Rows from block 3 of the text decoder, named by matrix and row number. Rows with one number belong to one attention dimension. Each number is 50 + 10 x the weight over its row's rms, rounded and kept within 0 to 99. All counts start at 0. After the name is the row's rms in percent of the matrix's.
# q: cross-attention query (decoder.blocks.3.cross_attn.q.weight, 320x320), inputs 64-127
# k: cross-attention key (decoder.blocks.3.cross_attn.k.weight, 320x128), inputs 64-127
q.135 112:51 47 42 50 40 56 52 48 44 47 41 40 41 38 62 50 56 46 55 80 60 39 62 46 46 35 45 54 35 65 47 43 58 63 60 32 53 47 37 60 74 55 61 58 64 63 49 46 60 65 57 45 70 47 45 41 58 42 42 47 61 66 48 57
q.136 085:51 45 50 61 56 63 33 42 49 58 62 65 39 46 31 54 36 36 63 33 41 56 32 47 59 40 59 38 66 32 60 45 51 50 62 59 48 67 51 48 41 45 43 43 50 53 49 52 41 26 39 50 37 50 70 36 53 60 51 41 40 42 37 49
q.137 081:68 44 42 69 52 59 51 31 46 57 48 43 59 45 51 53 63 33 58 35 40 56 58 72 72 43 43 46 58 47 65 62 47 61 76 50 44 62 65 38 41 58 54 45 51 50 47 60 38 27 54 58 37 42 50 39 37 67 57 58 58 46 39 46
q.138 089:56 53 37 48 59 30 45 59 34 60 54 36 48 47 34 55 53 46 58 59 56 41 44 67 52 59 38 55 62 38 63 55 46 56 51 53 39 65 43 44 37 47 53 55 55 37 42 55 53 37 43 63 57 58 59 31 45 59 52 44 40 54 45 43
q.139 083:47 61 36 57 49 41 51 62 27 58 50 55 56 53 50 61 45 43 47 51 75 41 58 49 47 72 44 50 49 52 62 46 59 49 27 44 55 61 43 36 44 32 65 37 58 38 68 51 58 59 41 45 46 42 68 66 53 54 72 52 48 50 52 36
q.140 084:66 58 59 59 47 48 45 43 62 49 61 46 57 56 49 55 64 38 53 45 45 53 34 50 41 44 52 35 61 47 36 47 49 56 61 36 35 63 53 44 30 51 43 48 54 27 44 63 45 42 58 55 30 49 51 53 54 65 53 48 42 48 47 63
q.141 085:59 63 68 54 40 78 62 49 55 53 39 40 61 46 42 46 59 54 45 53 51 71 51 55 57 58 52 72 51 53 49 40 40 35 47 41 55 45 64 50 45 54 49 30 41 38 51 72 49 68 53 71 55 46 46 54 42 58 65 62 49 58 50 54
q.142 084:40 47 55 32 55 55 60 54 54 43 53 66 63 43 48 36 59 43 38 46 25 48 55 38 59 40 51 45 48 52 45 40 60 40 43 53 52 43 45 43 56 53 51 60 43 49 28 60 55 66 58 38 59 36 47 60 62 53 42 53 54 41 45 37
q.143 099:44 61 55 45 45 68 56 31 41 50 40 47 73 47 71 57 55 46 51 50 40 52 65 59 47 35 55 54 46 58 72 63 48 44 57 55 48 46 45 65 56 46 57 41 55 64 46 50 53 71 42 49 60 36 49 68 62 53 43 56 46 79 62 52
q.144 112:57 34 66 52 64 30 45 46 42 57 52 63 46 48 37 48 38 69 47 26 41 60 38 53 57 48 43 54 62 34 41 36 41 53 40 63 58 49 61 38 52 51 36 55 49 41 42 58 52 36 50 53 48 56 54 51 49 33 54 52 51 37 42 28
q.145 104:23 41 39 49 48 51 57 66 51 54 41 41 61 80 57 45 45 47 55 35 70 52 56 47 35 46 48 51 39 64 44 64 46 44 39 43 54 51 66 46 62 40 51 45 50 57 51 36 46 54 52 44 41 60 54 36 48 48 44 49 59 51 39 42
q.146 105:57 61 48 54 54 33 38 45 48 49 50 41 37 37 34 62 55 56 47 80 55 41 33 60 36 49 46 63 51 54 56 43 53 53 77 35 45 54 32 67 53 55 53 54 37 30 44 43 63 48 47 50 57 63 55 35 63 45 58 58 45 50 37 55
q.147 099:53 57 65 57 56 53 52 34 54 42 50 56 55 43 36 52 77 51 57 21 35 64 45 57 67 40 43 59 68 39 50 44 65 56 75 53 35 68 49 48 52 41 45 42 47 46 33 69 55 55 40 58 44 44 52 64 57 62 63 62 39 53 44 53
q.148 092:33 63 49 56 36 65 58 49 54 59 42 46 47 42 38 66 53 44 34 50 77 63 56 42 52 61 62 60 52 61 48 61 38 50 41 52 45 43 46 62 43 52 54 52 41 39 53 57 52 54 53 58 59 55 47 68 53 46 51 41 51 48 50 57
q.149 094:50 42 51 43 70 33 34 32 55 53 47 39 37 44 48 34 57 58 81 65 43 40 46 50 57 42 40 50 54 59 45 67 36 39 57 53 49 50 48 56 63 43 47 58 50 48 42 31 43 30 40 36 52 68 39 46 44 35 28 40 35 48 51 65
q.150 105:56 49 53 43 57 59 61 31 58 45 43 56 70 40 59 53 52 49 62 26 41 61 41 57 63 53 52 51 56 43 40 42 45 47 44 59 49 47 72 53 53 57 37 56 48 42 39 58 36 53 57 47 28 58 53 54 48 56 59 59 53 53 51 62
q.151 114:52 52 70 51 47 67 42 51 45 48 41 55 53 33 39 45 53 49 46 31 54 66 52 55 61 44 54 54 62 47 53 49 42 40 68 68 50 58 57 51 44 51 48 46 32 36 36 62 47 41 40 49 42 37 55 50 61 53 43 55 51 49 34 67
q.152 100:58 64 39 51 35 68 56 54 61 43 39 46 51 58 68 46 56 43 42 69 50 55 57 53 55 41 37 42 55 56 56 45 58 57 60 41 55 58 42 61 59 53 65 48 51 48 52 41 53 67 41 56 59 35 33 55 47 69 29 58 58 68 55 66
q.153 088:46 43 52 32 50 35 57 48 68 47 42 71 39 57 40 59 33 56 38 30 51 46 47 30 61 44 56 34 53 38 40 34 55 34 28 59 54 32 50 44 45 39 43 51 42 49 52 68 36 47 48 37 30 55 50 69 41 34 66 52 39 53 55 30
q.154 102:57 38 68 66 50 56 36 54 57 56 33 39 43 49 42 46 61 34 67 65 33 52 35 49 38 37 37 46 69 60 54 47 43 52 50 40 49 44 54 55 44 57 60 46 57 47 56 45 59 27 47 57 42 43 62 36 43 39 54 51 44 58 56 45
q.155 083:53 51 51 72 68 51 51 51 43 60 56 53 44 62 57 43 41 50 43 43 55 27 42 54 43 49 40 44 58 58 62 73 56 49 48 40 30 54 57 44 53 52 63 54 39 50 70 46 40 42 55 53 42 56 43 37 47 50 54 57 57 37 47 57
q.156 093:50 49 51 54 46 36 55 46 49 45 68 56 53 56 49 58 37 46 50 35 40 52 53 50 48 51 40 52 67 41 41 58 30 44 39 59 44 62 66 46 49 47 37 48 55 42 39 66 47 26 44 50 35 69 61 44 35 58 53 46 56 32 43 51
q.157 108:59 45 58 48 48 66 52 56 45 40 33 69 75 36 45 38 49 44 58 34 38 55 50 55 60 50 50 60 64 43 52 45 39 54 61 47 56 71 53 44 50 50 50 48 45 41 43 47 36 41 45 40 32 35 64 60 34 56 49 75 59 50 51 52
q.158 101:56 57 53 46 37 51 56 45 42 57 42 45 62 67 62 47 57 42 62 55 35 42 71 40 41 47 42 57 64 55 53 70 54 36 59 42 44 44 47 54 68 43 58 43 54 61 55 57 51 50 37 59 47 51 47 56 48 68 46 54 51 55 51 63
q.159 089:43 31 44 39 39 42 55 68 62 45 49 59 42 45 57 44 33 47 44 61 31 42 67 35 43 37 48 44 29 50 44 39 51 41 40 64 58 41 47 65 57 61 42 43 43 54 60 62 55 84 42 35 52 49 49 56 53 36 53 50 56 46 62 50
q.160 105:47 72 49 38 53 47 64 54 46 59 39 40 49 59 71 52 53 51 56 68 57 45 64 48 50 53 46 44 33 64 53 55 45 48 31 41 62 35 46 58 53 46 58 50 60 71 51 38 44 49 42 45 55 59 43 59 46 41 40 38 53 49 71 39
q.161 085:34 64 40 25 57 60 54 45 60 50 55 44 52 66 51 52 56 67 48 60 54 55 76 35 59 42 51 66 37 49 48 45 38 52 26 46 68 28 48 74 50 38 43 38 38 69 65 32 52 67 54 54 62 58 41 56 48 57 43 49 57 34 59 63
q.162 093:49 66 60 59 48 51 53 29 55 49 59 32 63 29 50 42 47 28 43 53 55 57 45 48 66 41 45 44 63 52 62 51 55 66 67 35 63 41 40 53 54 65 64 52 53 37 46 58 59 57 46 57 64 35 33 60 46 68 45 52 51 66 55 47
q.163 090:37 54 54 40 35 54 47 54 53 56 31 46 56 40 68 48 58 49 50 76 53 58 52 56 48 43 43 48 36 68 56 39 63 42 52 53 58 51 42 65 58 51 48 50 47 50 48 34 53 62 39 44 61 43 27 57 50 39 28 56 48 54 56 55
q.164 094:57 68 41 54 30 49 53 51 43 48 54 34 56 47 58 64 66 49 27 67 75 61 65 43 42 62 47 68 51 40 56 50 62 54 50 49 50 46 44 58 62 44 47 46 61 62 52 59 55 67 56 53 78 38 45 66 63 65 51 77 47 58 44 42
q.165 134:41 64 51 70 55 46 35 39 42 62 55 42 37 29 56 50 64 52 45 75 53 39 35 61 54 45 45 48 51 60 58 43 60 69 81 26 43 69 32 60 53 54 67 57 47 32 46 39 48 47 51 45 65 50 50 41 72 49 31 55 60 58 39 62
q.166 087:42 46 52 59 65 30 50 54 41 55 49 51 54 59 63 63 36 37 63 50 55 32 39 57 51 46 57 45 47 52 57 37 56 54 63 51 44 63 54 61 42 52 65 50 56 56 39 36 36 41 58 47 55 59 40 35 58 51 36 63 61 35 32 59
q.167 086:51 46 63 55 46 69 64 48 62 41 46 50 66 42 60 55 41 50 34 46 46 54 45 52 56 54 64 56 56 47 54 50 57 61 69 48 46 54 50 51 41 64 59 46 65 45 55 36 55 50 56 57 64 50 43 45 57 56 58 68 56 65 51 63
q.168 103:48 46 55 32 43 41 62 43 52 55 37 41 66 45 54 50 40 62 53 61 53 55 57 32 48 63 36 41 43 45 44 42 43 45 23 51 67 36 45 48 76 42 48 35 58 64 66 46 44 67 42 56 61 45 52 67 46 30 44 53 55 46 64 55
q.169 093:74 34 68 50 47 58 42 47 52 47 37 50 61 38 61 60 46 51 56 42 40 55 32 50 53 68 57 61 62 52 40 32 52 49 66 56 45 54 65 47 34 69 48 58 49 40 53 64 51 47 61 47 36 54 56 52 47 47 58 49 53 59 44 41
q.170 100:35 54 65 63 36 56 47 44 42 53 61 45 44 39 58 40 68 46 44 65 51 42 31 53 51 48 56 59 50 51 58 51 64 52 72 32 54 56 33 56 55 64 66 58 52 47 38 52 63 48 51 61 61 37 41 40 48 49 44 64 51 67 48 56
q.171 109:42 54 46 53 35 77 47 59 48 35 60 38 65 48 57 61 68 51 50 67 47 46 70 49 28 54 51 60 45 67 53 53 56 44 66 33 53 45 55 56 53 51 63 51 44 56 68 48 49 66 49 53 47 39 56 42 60 70 58 55 58 54 46 72
q.172 103:54 64 69 65 42 66 49 33 51 48 55 52 58 20 46 44 63 51 52 56 41 71 45 65 62 44 48 44 65 40 59 47 47 60 77 46 53 64 45 57 39 62 45 53 55 28 25 60 38 39 42 53 54 48 44 49 70 69 30 53 50 57 32 63
q.173 096:50 45 66 52 51 58 49 62 66 48 39 52 61 54 52 45 38 43 49 23 43 62 36 49 55 29 48 43 55 39 53 45 59 48 44 49 53 66 85 34 49 56 61 51 47 52 45 53 60 51 38 28 28 50 68 47 39 52 57 57 54 53 35 33
q.174 085:69 57 41 56 35 55 44 48 58 50 33 40 70 51 45 64 49 53 47 45 48 68 66 41 43 44 42 47 39 47 55 52 49 43 48 56 53 27 41 49 47 43 51 52 48 59 66 56 55 69 46 48 34 50 34 66 35 69 54 62 50 71 49 59
q.175 102:58 40 69 52 55 48 45 52 44 48 44 46 46 46 56 70 57 59 64 65 52 48 47 54 45 56 49 43 44 52 48 37 61 36 57 57 59 39 50 60 51 51 60 42 43 56 61 55 61 36 36 56 48 52 43 43 42 37 59 58 57 52 55 50
q.176 095:40 44 41 45 54 58 43 55 43 49 57 48 61 51 41 48 45 51 49 59 51 46 51 40 55 51 59 62 48 33 33 40 61 62 45 49 57 67 48 55 44 41 35 53 37 53 42 63 35 63 52 47 62 52 49 58 56 48 45 41 59 50 41 46
q.177 100:52 45 53 51 48 38 50 46 48 55 50 57 55 39 55 52 49 45 37 58 39 34 61 34 62 38 57 51 37 52 50 40 59 49 50 47 41 37 42 59 75 43 53 56 55 45 46 58 50 58 51 46 80 62 30 55 57 41 47 45 59 52 71 37
q.178 098:68 53 52 51 45 49 40 66 45 50 56 50 41 55 42 64 60 53 77 50 42 35 44 45 42 39 53 55 63 46 53 51 49 59 63 50 45 58 58 55 50 63 51 62 56 33 43 49 59 34 38 44 45 65 63 42 46 59 63 41 40 48 36 50
q.179 089:60 58 50 40 37 69 54 49 58 51 43 44 62 57 47 48 42 59 60 44 56 50 59 43 59 43 41 41 49 41 50 54 50 53 35 42 75 51 46 40 57 41 61 36 53 67 59 46 55 54 44 48 25 45 58 66 35 51 57 62 68 52 68 53
q.180 090:60 54 47 51 30 61 70 39 42 41 40 38 64 43 51 38 50 46 53 46 47 59 64 51 62 54 47 44 45 66 53 52 47 47 46 55 49 51 47 38 55 52 51 38 50 68 62 56 56 69 47 45 57 41 44 54 44 54 48 46 53 62 66 55
q.181 095:58 53 55 43 24 74 54 44 56 48 48 40 61 35 68 40 50 44 39 47 54 60 59 33 62 44 56 51 53 70 53 47 46 64 59 35 51 51 52 67 40 56 54 50 53 49 34 61 40 64 45 53 54 45 35 48 61 57 37 51 52 68 65 51
q.182 125:62 47 49 38 59 52 52 49 45 63 48 50 60 48 47 56 36 60 55 33 61 66 39 52 66 63 45 43 51 36 43 57 33 52 35 68 54 60 67 41 39 37 30 40 58 42 50 46 41 45 43 61 39 60 71 68 48 43 64 40 44 37 50 45
q.183 101:43 38 43 33 60 40 64 47 59 47 40 43 47 61 71 55 46 48 49 52 64 49 58 41 46 49 56 46 41 53 54 56 42 43 21 55 53 32 56 49 65 47 42 45 63 67 56 39 55 67 59 58 54 54 39 64 57 45 61 41 41 60 55 49
q.184 081:58 61 41 49 56 43 48 42 33 55 61 31 32 51 41 39 75 48 60 52 66 44 59 66 60 52 44 42 58 36 57 63 37 59 59 53 53 44 40 56 42 33 51 51 57 42 49 51 46 54 61 67 48 60 46 46 52 53 50 53 46 37 39 56
q.185 091:42 33 62 58 74 53 40 55 42 61 52 61 45 39 42 60 43 45 49 44 58 38 46 50 58 48 45 56 55 40 67 52 54 50 46 52 52 77 43 53 48 42 49 56 51 35 54 42 65 35 58 51 56 68 48 47 60 31 45 56 48 39 40 44
q.186 124:51 55 41 32 49 42 53 39 50 56 44 52 64 71 66 45 51 56 45 45 45 43 65 50 56 45 50 47 44 54 39 66 40 31 14 59 63 24 67 39 64 31 50 42 56 76 63 42 31 53 49 41 43 46 59 77 38 45 42 55 49 40 71 35
q.187 111:30 50 39 51 49 42 57 50 54 55 39 48 64 75 57 52 51 35 34 47 66 48 68 35 44 65 55 49 39 48 39 46 44 46 26 65 51 39 59 48 53 26 51 56 47 59 73 63 45 66 53 54 52 49 45 64 52 49 45 36 54 42 65 45
k.135 130:44 55 48 35 53 51 51 42 60 72 47 43 41 60 57 35 66 54 69 22 61 40 44 53 45 46 47 35 51 42 41 45 53 66 57 70 48 66 48 44 57 55 54 58 52 47 46 27 67 49 44 70 42 47 56 52 44 67 53 33 51 46 49 64
k.136 086:58 55 57 71 56 57 64 64 46 33 44 41 55 47 38 48 34 33 53 51 45 52 37 49 48 44 59 77 40 43 50 69 48 56 45 51 46 49 59 42 31 55 56 50 58 54 52 61 40 43 55 22 51 51 48 45 42 52 47 54 64 55 36 42
k.137 068:46 47 48 54 60 60 51 49 37 66 46 35 55 46 66 36 25 49 57 63 64 44 33 33 41 41 35 51 45 60 51 49 67 55 40 42 50 47 42 45 27 55 53 49 47 53 39 53 51 35 71 39 52 51 60 49 50 66 48 51 46 56 37 43
k.138 082:46 56 48 63 63 67 37 43 57 33 50 53 45 40 70 54 46 36 58 44 61 62 54 56 57 58 66 57 70 57 48 74 60 63 40 53 56 43 43 55 31 36 52 40 45 36 51 55 56 63 53 46 53 47 49 59 47 39 44 44 57 52 61 33
k.139 081:49 61 44 51 52 38 36 49 53 61 32 44 58 57 60 51 51 35 56 38 60 50 36 58 40 44 56 54 51 60 50 58 55 57 32 33 65 44 47 46 54 37 62 59 55 56 49 74 48 35 47 69 56 52 40 59 54 46 60 45 45 56 37 51
k.140 080:56 55 56 56 47 50 66 57 57 43 40 55 45 35 66 41 54 60 44 47 36 49 46 61 40 49 65 70 70 50 36 46 48 49 44 50 51 32 51 50 35 50 55 56 53 59 43 55 40 67 43 23 55 61 54 55 49 56 36 75 44 64 42 40
k.141 085:38 41 55 41 58 42 52 48 53 74 31 50 42 52 70 42 75 62 61 61 49 34 43 47 34 53 44 56 56 40 33 34 40 41 33 45 45 33 55 61 54 55 52 44 50 52 54 53 49 57 57 51 42 46 67 41 53 70 50 61 48 41 44 52
k.142 079:49 38 58 50 39 45 38 45 48 34 52 48 47 35 56 55 52 39 53 48 35 51 68 73 69 47 54 52 57 39 69 47 42 49 47 57 64 58 52 30 59 42 41 43 62 65 39 57 33 39 35 29 44 42 46 52 46 52 37 48 57 54 45 25
k.143 107:41 49 53 40 46 44 55 38 57 73 49 48 53 52 54 31 61 52 73 32 59 34 43 41 53 54 47 31 38 60 55 48 62 62 48 60 47 55 45 53 56 65 46 49 51 41 62 34 61 40 51 69 35 52 50 54 31 56 59 38 47 39 39 64
k.144 128:63 56 53 63 47 51 43 66 38 22 55 52 55 47 35 66 38 40 29 61 31 72 61 59 57 55 46 64 58 46 51 57 49 44 50 45 48 50 50 49 44 46 44 38 51 58 45 54 35 51 42 29 62 50 52 52 63 50 52 69 61 48 48 41
k.145 090:40 50 35 58 51 61 48 51 33 40 62 38 53 50 41 53 42 44 45 46 57 51 50 61 66 47 60 67 39 43 64 38 66 35 53 55 48 55 52 33 60 47 54 47 46 43 46 61 61 37 32 47 56 45 37 34 55 61 58 44 48 60 70 44
k.146 084:55 65 66 64 58 56 43 53 50 34 49 44 46 50 67 66 42 54 38 48 65 59 56 54 60 44 48 59 51 56 43 68 38 57 34 51 46 37 48 51 37 48 46 32 53 37 45 55 46 55 38 47 63 54 39 55 43 56 57 42 50 70 45 41
k.147 090:48 56 40 43 45 62 52 53 62 40 51 52 55 47 57 47 55 57 37 56 29 54 60 48 43 57 42 64 50 51 41 49 49 37 32 34 42 50 53 54 47 59 49 48 52 43 53 56 51 53 72 31 48 51 55 49 71 59 38 55 61 48 56 45
k.148 088:37 45 51 53 52 44 34 34 53 53 49 49 43 64 55 38 62 55 71 37 64 33 38 52 56 55 55 32 40 43 36 42 67 62 37 57 49 38 54 63 49 38 50 53 46 44 55 33 41 52 52 69 52 60 48 71 55 65 43 38 44 47 59 49
k.149 090:48 46 45 40 62 56 40 54 38 22 71 56 49 42 46 61 31 36 33 49 49 65 52 61 55 43 55 35 48 46 58 52 54 44 56 47 51 64 51 56 45 63 53 52 59 45 53 32 62 68 30 59 46 58 49 46 44 28 43 44 56 56 48 26
k.150 096:68 55 41 63 62 54 58 56 48 24 55 52 61 34 43 60 58 50 31 64 33 58 51 42 48 44 43 54 62 44 65 65 37 51 53 52 43 32 62 52 47 54 59 54 39 48 52 60 54 64 40 28 59 52 58 45 66 52 42 60 45 64 38 42
k.151 103:55 42 35 66 48 52 62 63 31 37 60 58 49 51 55 60 40 47 30 72 32 55 57 38 63 53 45 54 56 42 44 60 39 45 35 40 51 32 50 56 43 41 47 39 58 57 36 67 50 58 54 25 50 56 60 37 60 42 39 60 63 61 45 36
k.152 134:49 50 54 38 53 48 62 39 69 79 42 43 46 64 68 36 65 63 73 41 55 37 52 47 48 50 49 31 45 54 41 37 58 64 44 63 52 52 51 55 53 53 62 65 45 47 50 30 51 42 50 67 36 56 57 60 46 53 51 40 52 48 52 68
k.153 109:56 56 37 69 52 56 50 55 49 27 47 46 51 42 42 51 40 43 40 54 39 60 63 50 55 48 52 53 60 42 52 61 37 33 47 38 51 53 46 53 41 50 48 41 55 69 42 61 46 51 52 26 52 57 43 42 50 41 34 61 52 50 58 43
k.154 091:43 44 72 43 54 72 38 53 56 74 42 50 64 32 56 40 69 38 59 43 46 56 46 49 52 52 51 34 65 61 45 62 52 69 39 34 32 58 53 53 29 62 49 49 47 58 48 39 61 56 51 44 33 52 38 53 34 44 68 41 37 57 45 46
k.155 084:43 68 52 47 43 58 34 63 50 48 62 47 49 33 47 60 44 54 39 63 55 76 47 73 54 43 43 51 50 60 51 61 65 41 42 37 38 44 44 62 37 51 50 55 46 59 50 44 54 62 48 45 63 42 29 39 61 40 59 56 52 67 44 40
k.156 108:52 49 42 66 60 41 50 55 26 27 43 61 58 45 41 61 49 47 34 78 39 59 41 46 62 57 58 58 54 49 49 46 38 39 54 42 46 40 48 41 53 60 52 39 44 49 52 64 43 46 44 25 51 53 49 38 64 47 43 61 48 40 53 45
k.157 098:47 37 40 57 59 44 62 55 35 28 43 55 56 44 42 52 49 50 34 79 40 43 55 39 58 66 43 53 38 47 51 61 38 49 38 51 50 42 50 52 47 48 40 38 58 61 57 59 50 51 53 33 59 44 50 42 58 51 47 70 61 55 31 38
k.158 117:47 47 63 46 55 56 49 32 57 70 48 43 55 49 68 32 58 51 70 37 61 43 54 48 42 54 44 32 44 59 53 35 54 61 40 66 39 50 42 64 51 50 52 59 54 53 59 44 61 36 50 71 37 45 50 59 33 46 63 42 46 36 42 54
k.159 087:67 53 59 45 38 46 39 44 46 42 46 37 50 47 31 63 73 39 41 34 45 48 58 50 54 47 52 48 49 35 52 56 51 35 74 44 44 60 42 39 58 55 40 59 67 62 45 55 60 61 35 44 55 63 62 47 38 52 38 44 45 55 56 34
k.160 114:49 57 60 39 39 41 46 49 68 74 39 43 46 60 55 47 71 53 68 31 49 55 41 51 40 52 51 31 38 42 49 44 67 63 58 66 51 67 45 52 54 50 60 54 37 50 62 38 51 42 52 66 45 48 52 61 46 61 57 36 38 36 59 62
k.161 086:38 59 54 50 47 45 39 47 55 43 51 48 49 45 50 41 44 51 60 53 62 43 56 49 54 44 48 30 51 57 50 32 61 51 44 65 46 47 53 61 73 51 51 40 39 37 63 59 62 54 53 75 48 44 64 52 53 63 47 43 60 51 62 46
k.162 105:43 50 54 42 61 55 65 41 68 78 40 60 54 61 62 48 60 49 78 36 56 45 44 40 36 40 43 32 50 48 36 38 49 56 45 61 51 61 53 58 51 65 54 43 52 34 60 27 42 40 57 52 37 40 58 64 45 56 57 37 37 35 39 66
k.163 096:48 50 52 43 35 47 52 39 57 59 60 33 41 62 65 35 58 66 64 39 53 44 54 60 52 39 44 25 47 46 49 48 51 57 58 58 51 67 41 59 56 61 49 64 47 39 48 25 51 44 49 69 32 61 66 46 46 45 54 34 51 42 43 64
k.164 103:56 46 58 48 40 54 61 30 61 88 46 53 34 50 61 45 69 52 65 33 69 30 44 55 41 51 48 33 55 56 49 49 47 49 37 66 60 49 43 52 50 47 60 49 56 34 62 38 56 33 55 61 46 49 57 53 38 63 59 43 47 40 48 69
k.165 108:37 48 45 39 45 57 49 49 55 49 57 60 38 56 74 54 33 57 71 45 71 65 55 71 57 36 45 58 37 45 27 68 57 66 40 66 54 47 50 46 38 53 50 46 50 52 48 47 44 48 33 50 42 58 53 62 50 41 51 34 44 53 50 45
k.166 090:43 70 50 54 58 50 48 64 42 38 59 42 53 49 33 74 35 33 37 64 54 73 63 62 43 54 63 52 46 57 65 66 56 52 45 55 42 58 53 35 31 61 59 33 57 46 46 59 52 39 23 37 60 46 49 51 51 38 43 49 49 61 64 28
k.167 090:34 36 40 38 36 41 52 34 47 77 59 51 54 64 61 36 63 55 55 45 53 26 43 65 40 52 36 49 48 51 39 53 60 55 44 58 51 60 52 47 51 56 43 60 34 43 38 43 56 34 49 69 51 60 54 57 44 62 50 34 55 46 39 70
k.168 080:61 63 51 36 32 37 56 43 52 63 52 47 35 57 33 43 57 49 68 41 46 43 55 38 53 50 37 29 48 46 52 46 55 59 55 66 38 52 46 39 66 64 51 41 66 48 68 41 47 44 53 52 46 64 63 53 51 53 66 41 54 51 54 66
k.169 101:62 59 41 56 64 62 54 43 56 48 55 64 60 35 43 60 40 44 34 56 26 43 47 33 39 42 54 65 68 49 55 71 38 49 48 31 40 31 54 61 51 54 61 57 50 64 48 62 45 63 64 44 49 53 43 36 68 50 50 68 53 43 48 50
k.170 093:23 46 53 44 52 59 66 54 56 64 47 60 47 55 60 47 45 49 70 48 62 51 63 67 45 52 38 49 47 54 36 54 48 50 47 66 67 44 36 43 43 57 43 44 36 40 55 36 39 34 50 57 41 57 49 66 51 54 62 32 49 62 53 50
k.171 108:48 46 57 31 41 54 54 27 61 65 42 39 51 62 53 42 52 54 57 40 65 27 43 43 38 46 43 48 48 59 50 49 53 68 55 58 43 42 39 51 65 42 62 55 55 52 47 38 49 38 71 70 51 34 49 52 45 64 56 42 39 36 45 63
k.172 090:30 32 52 39 41 60 77 48 50 47 47 58 63 70 71 35 32 49 75 51 52 33 42 38 41 49 40 41 39 56 33 48 52 64 40 54 54 51 42 60 47 56 40 35 53 37 35 41 40 47 49 37 41 44 56 51 51 59 51 58 42 35 46 56
k.173 084:64 45 52 67 52 66 44 70 53 35 45 47 54 42 58 66 41 44 44 52 32 53 58 60 51 57 63 50 44 36 50 52 52 56 45 35 43 57 54 39 45 42 44 64 60 63 42 69 53 49 63 38 38 38 56 46 58 58 46 53 60 50 52 53
k.174 110:55 42 56 42 40 46 55 42 55 70 41 50 40 65 54 46 72 65 73 33 60 32 37 50 43 54 50 28 47 52 46 32 56 55 48 60 47 43 49 60 53 47 64 66 51 36 55 30 62 47 63 71 38 47 60 52 44 53 51 49 46 36 43 71
k.175 094:45 64 72 31 54 70 46 51 58 69 40 56 45 40 57 40 58 48 69 33 49 48 46 42 26 67 52 48 59 50 51 59 41 69 60 53 34 59 36 54 49 56 49 44 51 43 49 32 55 52 62 70 47 32 58 43 44 60 61 40 54 63 51 62
k.176 086:60 35 26 49 67 36 59 44 49 37 45 52 45 55 34 43 49 48 44 61 46 37 45 65 63 46 43 66 55 56 52 56 45 31 55 65 39 44 63 41 69 41 46 57 54 59 49 72 45 44 55 25 53 51 53 33 58 51 25 56 44 45 60 47
k.177 100:48 38 52 44 47 39 53 42 54 70 35 46 38 57 51 39 62 62 68 44 62 40 56 60 38 50 39 33 46 46 45 40 58 49 49 74 54 75 55 46 52 63 41 56 45 54 54 27 49 45 43 65 44 48 57 51 34 61 50 37 43 40 61 45
k.178 093:63 50 63 55 55 49 47 59 60 36 61 51 67 39 66 53 51 51 55 39 51 55 51 42 45 53 59 52 54 63 41 75 55 50 42 28 40 55 47 54 30 46 59 55 51 62 36 45 44 62 57 37 43 36 36 42 59 60 47 47 62 55 48 46
k.179 120:39 39 45 46 50 38 50 39 51 61 39 43 46 57 60 30 68 47 66 45 48 33 54 32 35 63 49 33 54 47 47 30 61 58 43 71 49 49 42 64 60 48 44 56 56 56 52 37 57 34 63 69 49 48 64 54 51 60 58 37 36 39 45 61
k.180 109:42 48 46 41 37 47 47 43 62 76 37 60 36 56 51 29 56 61 67 34 61 29 44 41 46 56 45 33 42 43 58 47 48 62 46 61 46 62 51 60 60 52 51 58 40 53 60 31 47 39 62 71 49 46 52 50 35 58 61 38 47 34 50 59
k.181 121:36 42 42 38 54 39 67 43 62 81 50 56 53 51 63 47 63 64 68 50 56 36 41 39 43 57 46 47 40 48 43 31 47 61 52 71 43 58 56 58 58 44 48 51 42 41 55 42 49 36 55 58 38 41 57 57 39 52 49 45 44 50 37 60
k.182 124:48 62 53 65 42 45 54 67 43 26 60 59 50 41 40 49 33 38 36 73 43 61 50 43 56 49 48 54 54 49 55 65 43 40 52 39 58 45 45 49 57 42 50 43 54 49 56 67 44 49 47 24 65 56 45 43 61 40 51 66 44 56 59 30
k.183 091:44 59 49 38 49 52 35 45 70 41 54 52 34 42 34 51 51 48 38 36 47 57 48 61 61 59 58 35 51 34 50 52 58 60 60 55 48 68 52 58 55 56 51 46 56 47 58 47 62 34 49 75 47 65 47 49 52 57 62 54 40 56 45 43
k.184 086:48 56 58 49 39 51 41 50 43 61 38 48 34 54 41 28 41 44 71 57 67 42 57 54 36 43 50 28 47 51 54 51 59 67 59 53 45 39 50 62 67 43 53 43 47 37 61 36 58 35 60 69 53 55 53 50 50 52 45 27 44 54 62 54
k.185 107:44 47 48 64 64 42 51 59 44 19 53 58 48 56 44 54 38 52 35 65 36 60 61 55 58 56 54 53 41 50 53 64 49 38 48 31 53 39 60 46 32 42 44 38 42 59 54 55 45 49 39 34 70 58 36 56 48 40 43 54 59 60 59 39
k.186 093:66 46 51 42 33 50 40 49 47 54 46 56 36 44 31 45 58 48 61 41 57 59 51 55 42 54 50 32 40 52 67 34 61 45 67 59 57 58 36 57 63 56 51 70 42 51 49 54 64 53 43 53 51 45 65 41 55 56 58 37 47 48 48 67
k.187 082:56 61 56 36 46 45 47 60 49 55 32 37 51 57 50 39 57 62 39 53 61 38 35 55 42 40 58 54 56 53 68 29 60 32 56 44 40 45 37 47 59 50 70 59 53 40 51 69 61 36 67 55 44 50 50 49 60 49 60 54 41 47 70 62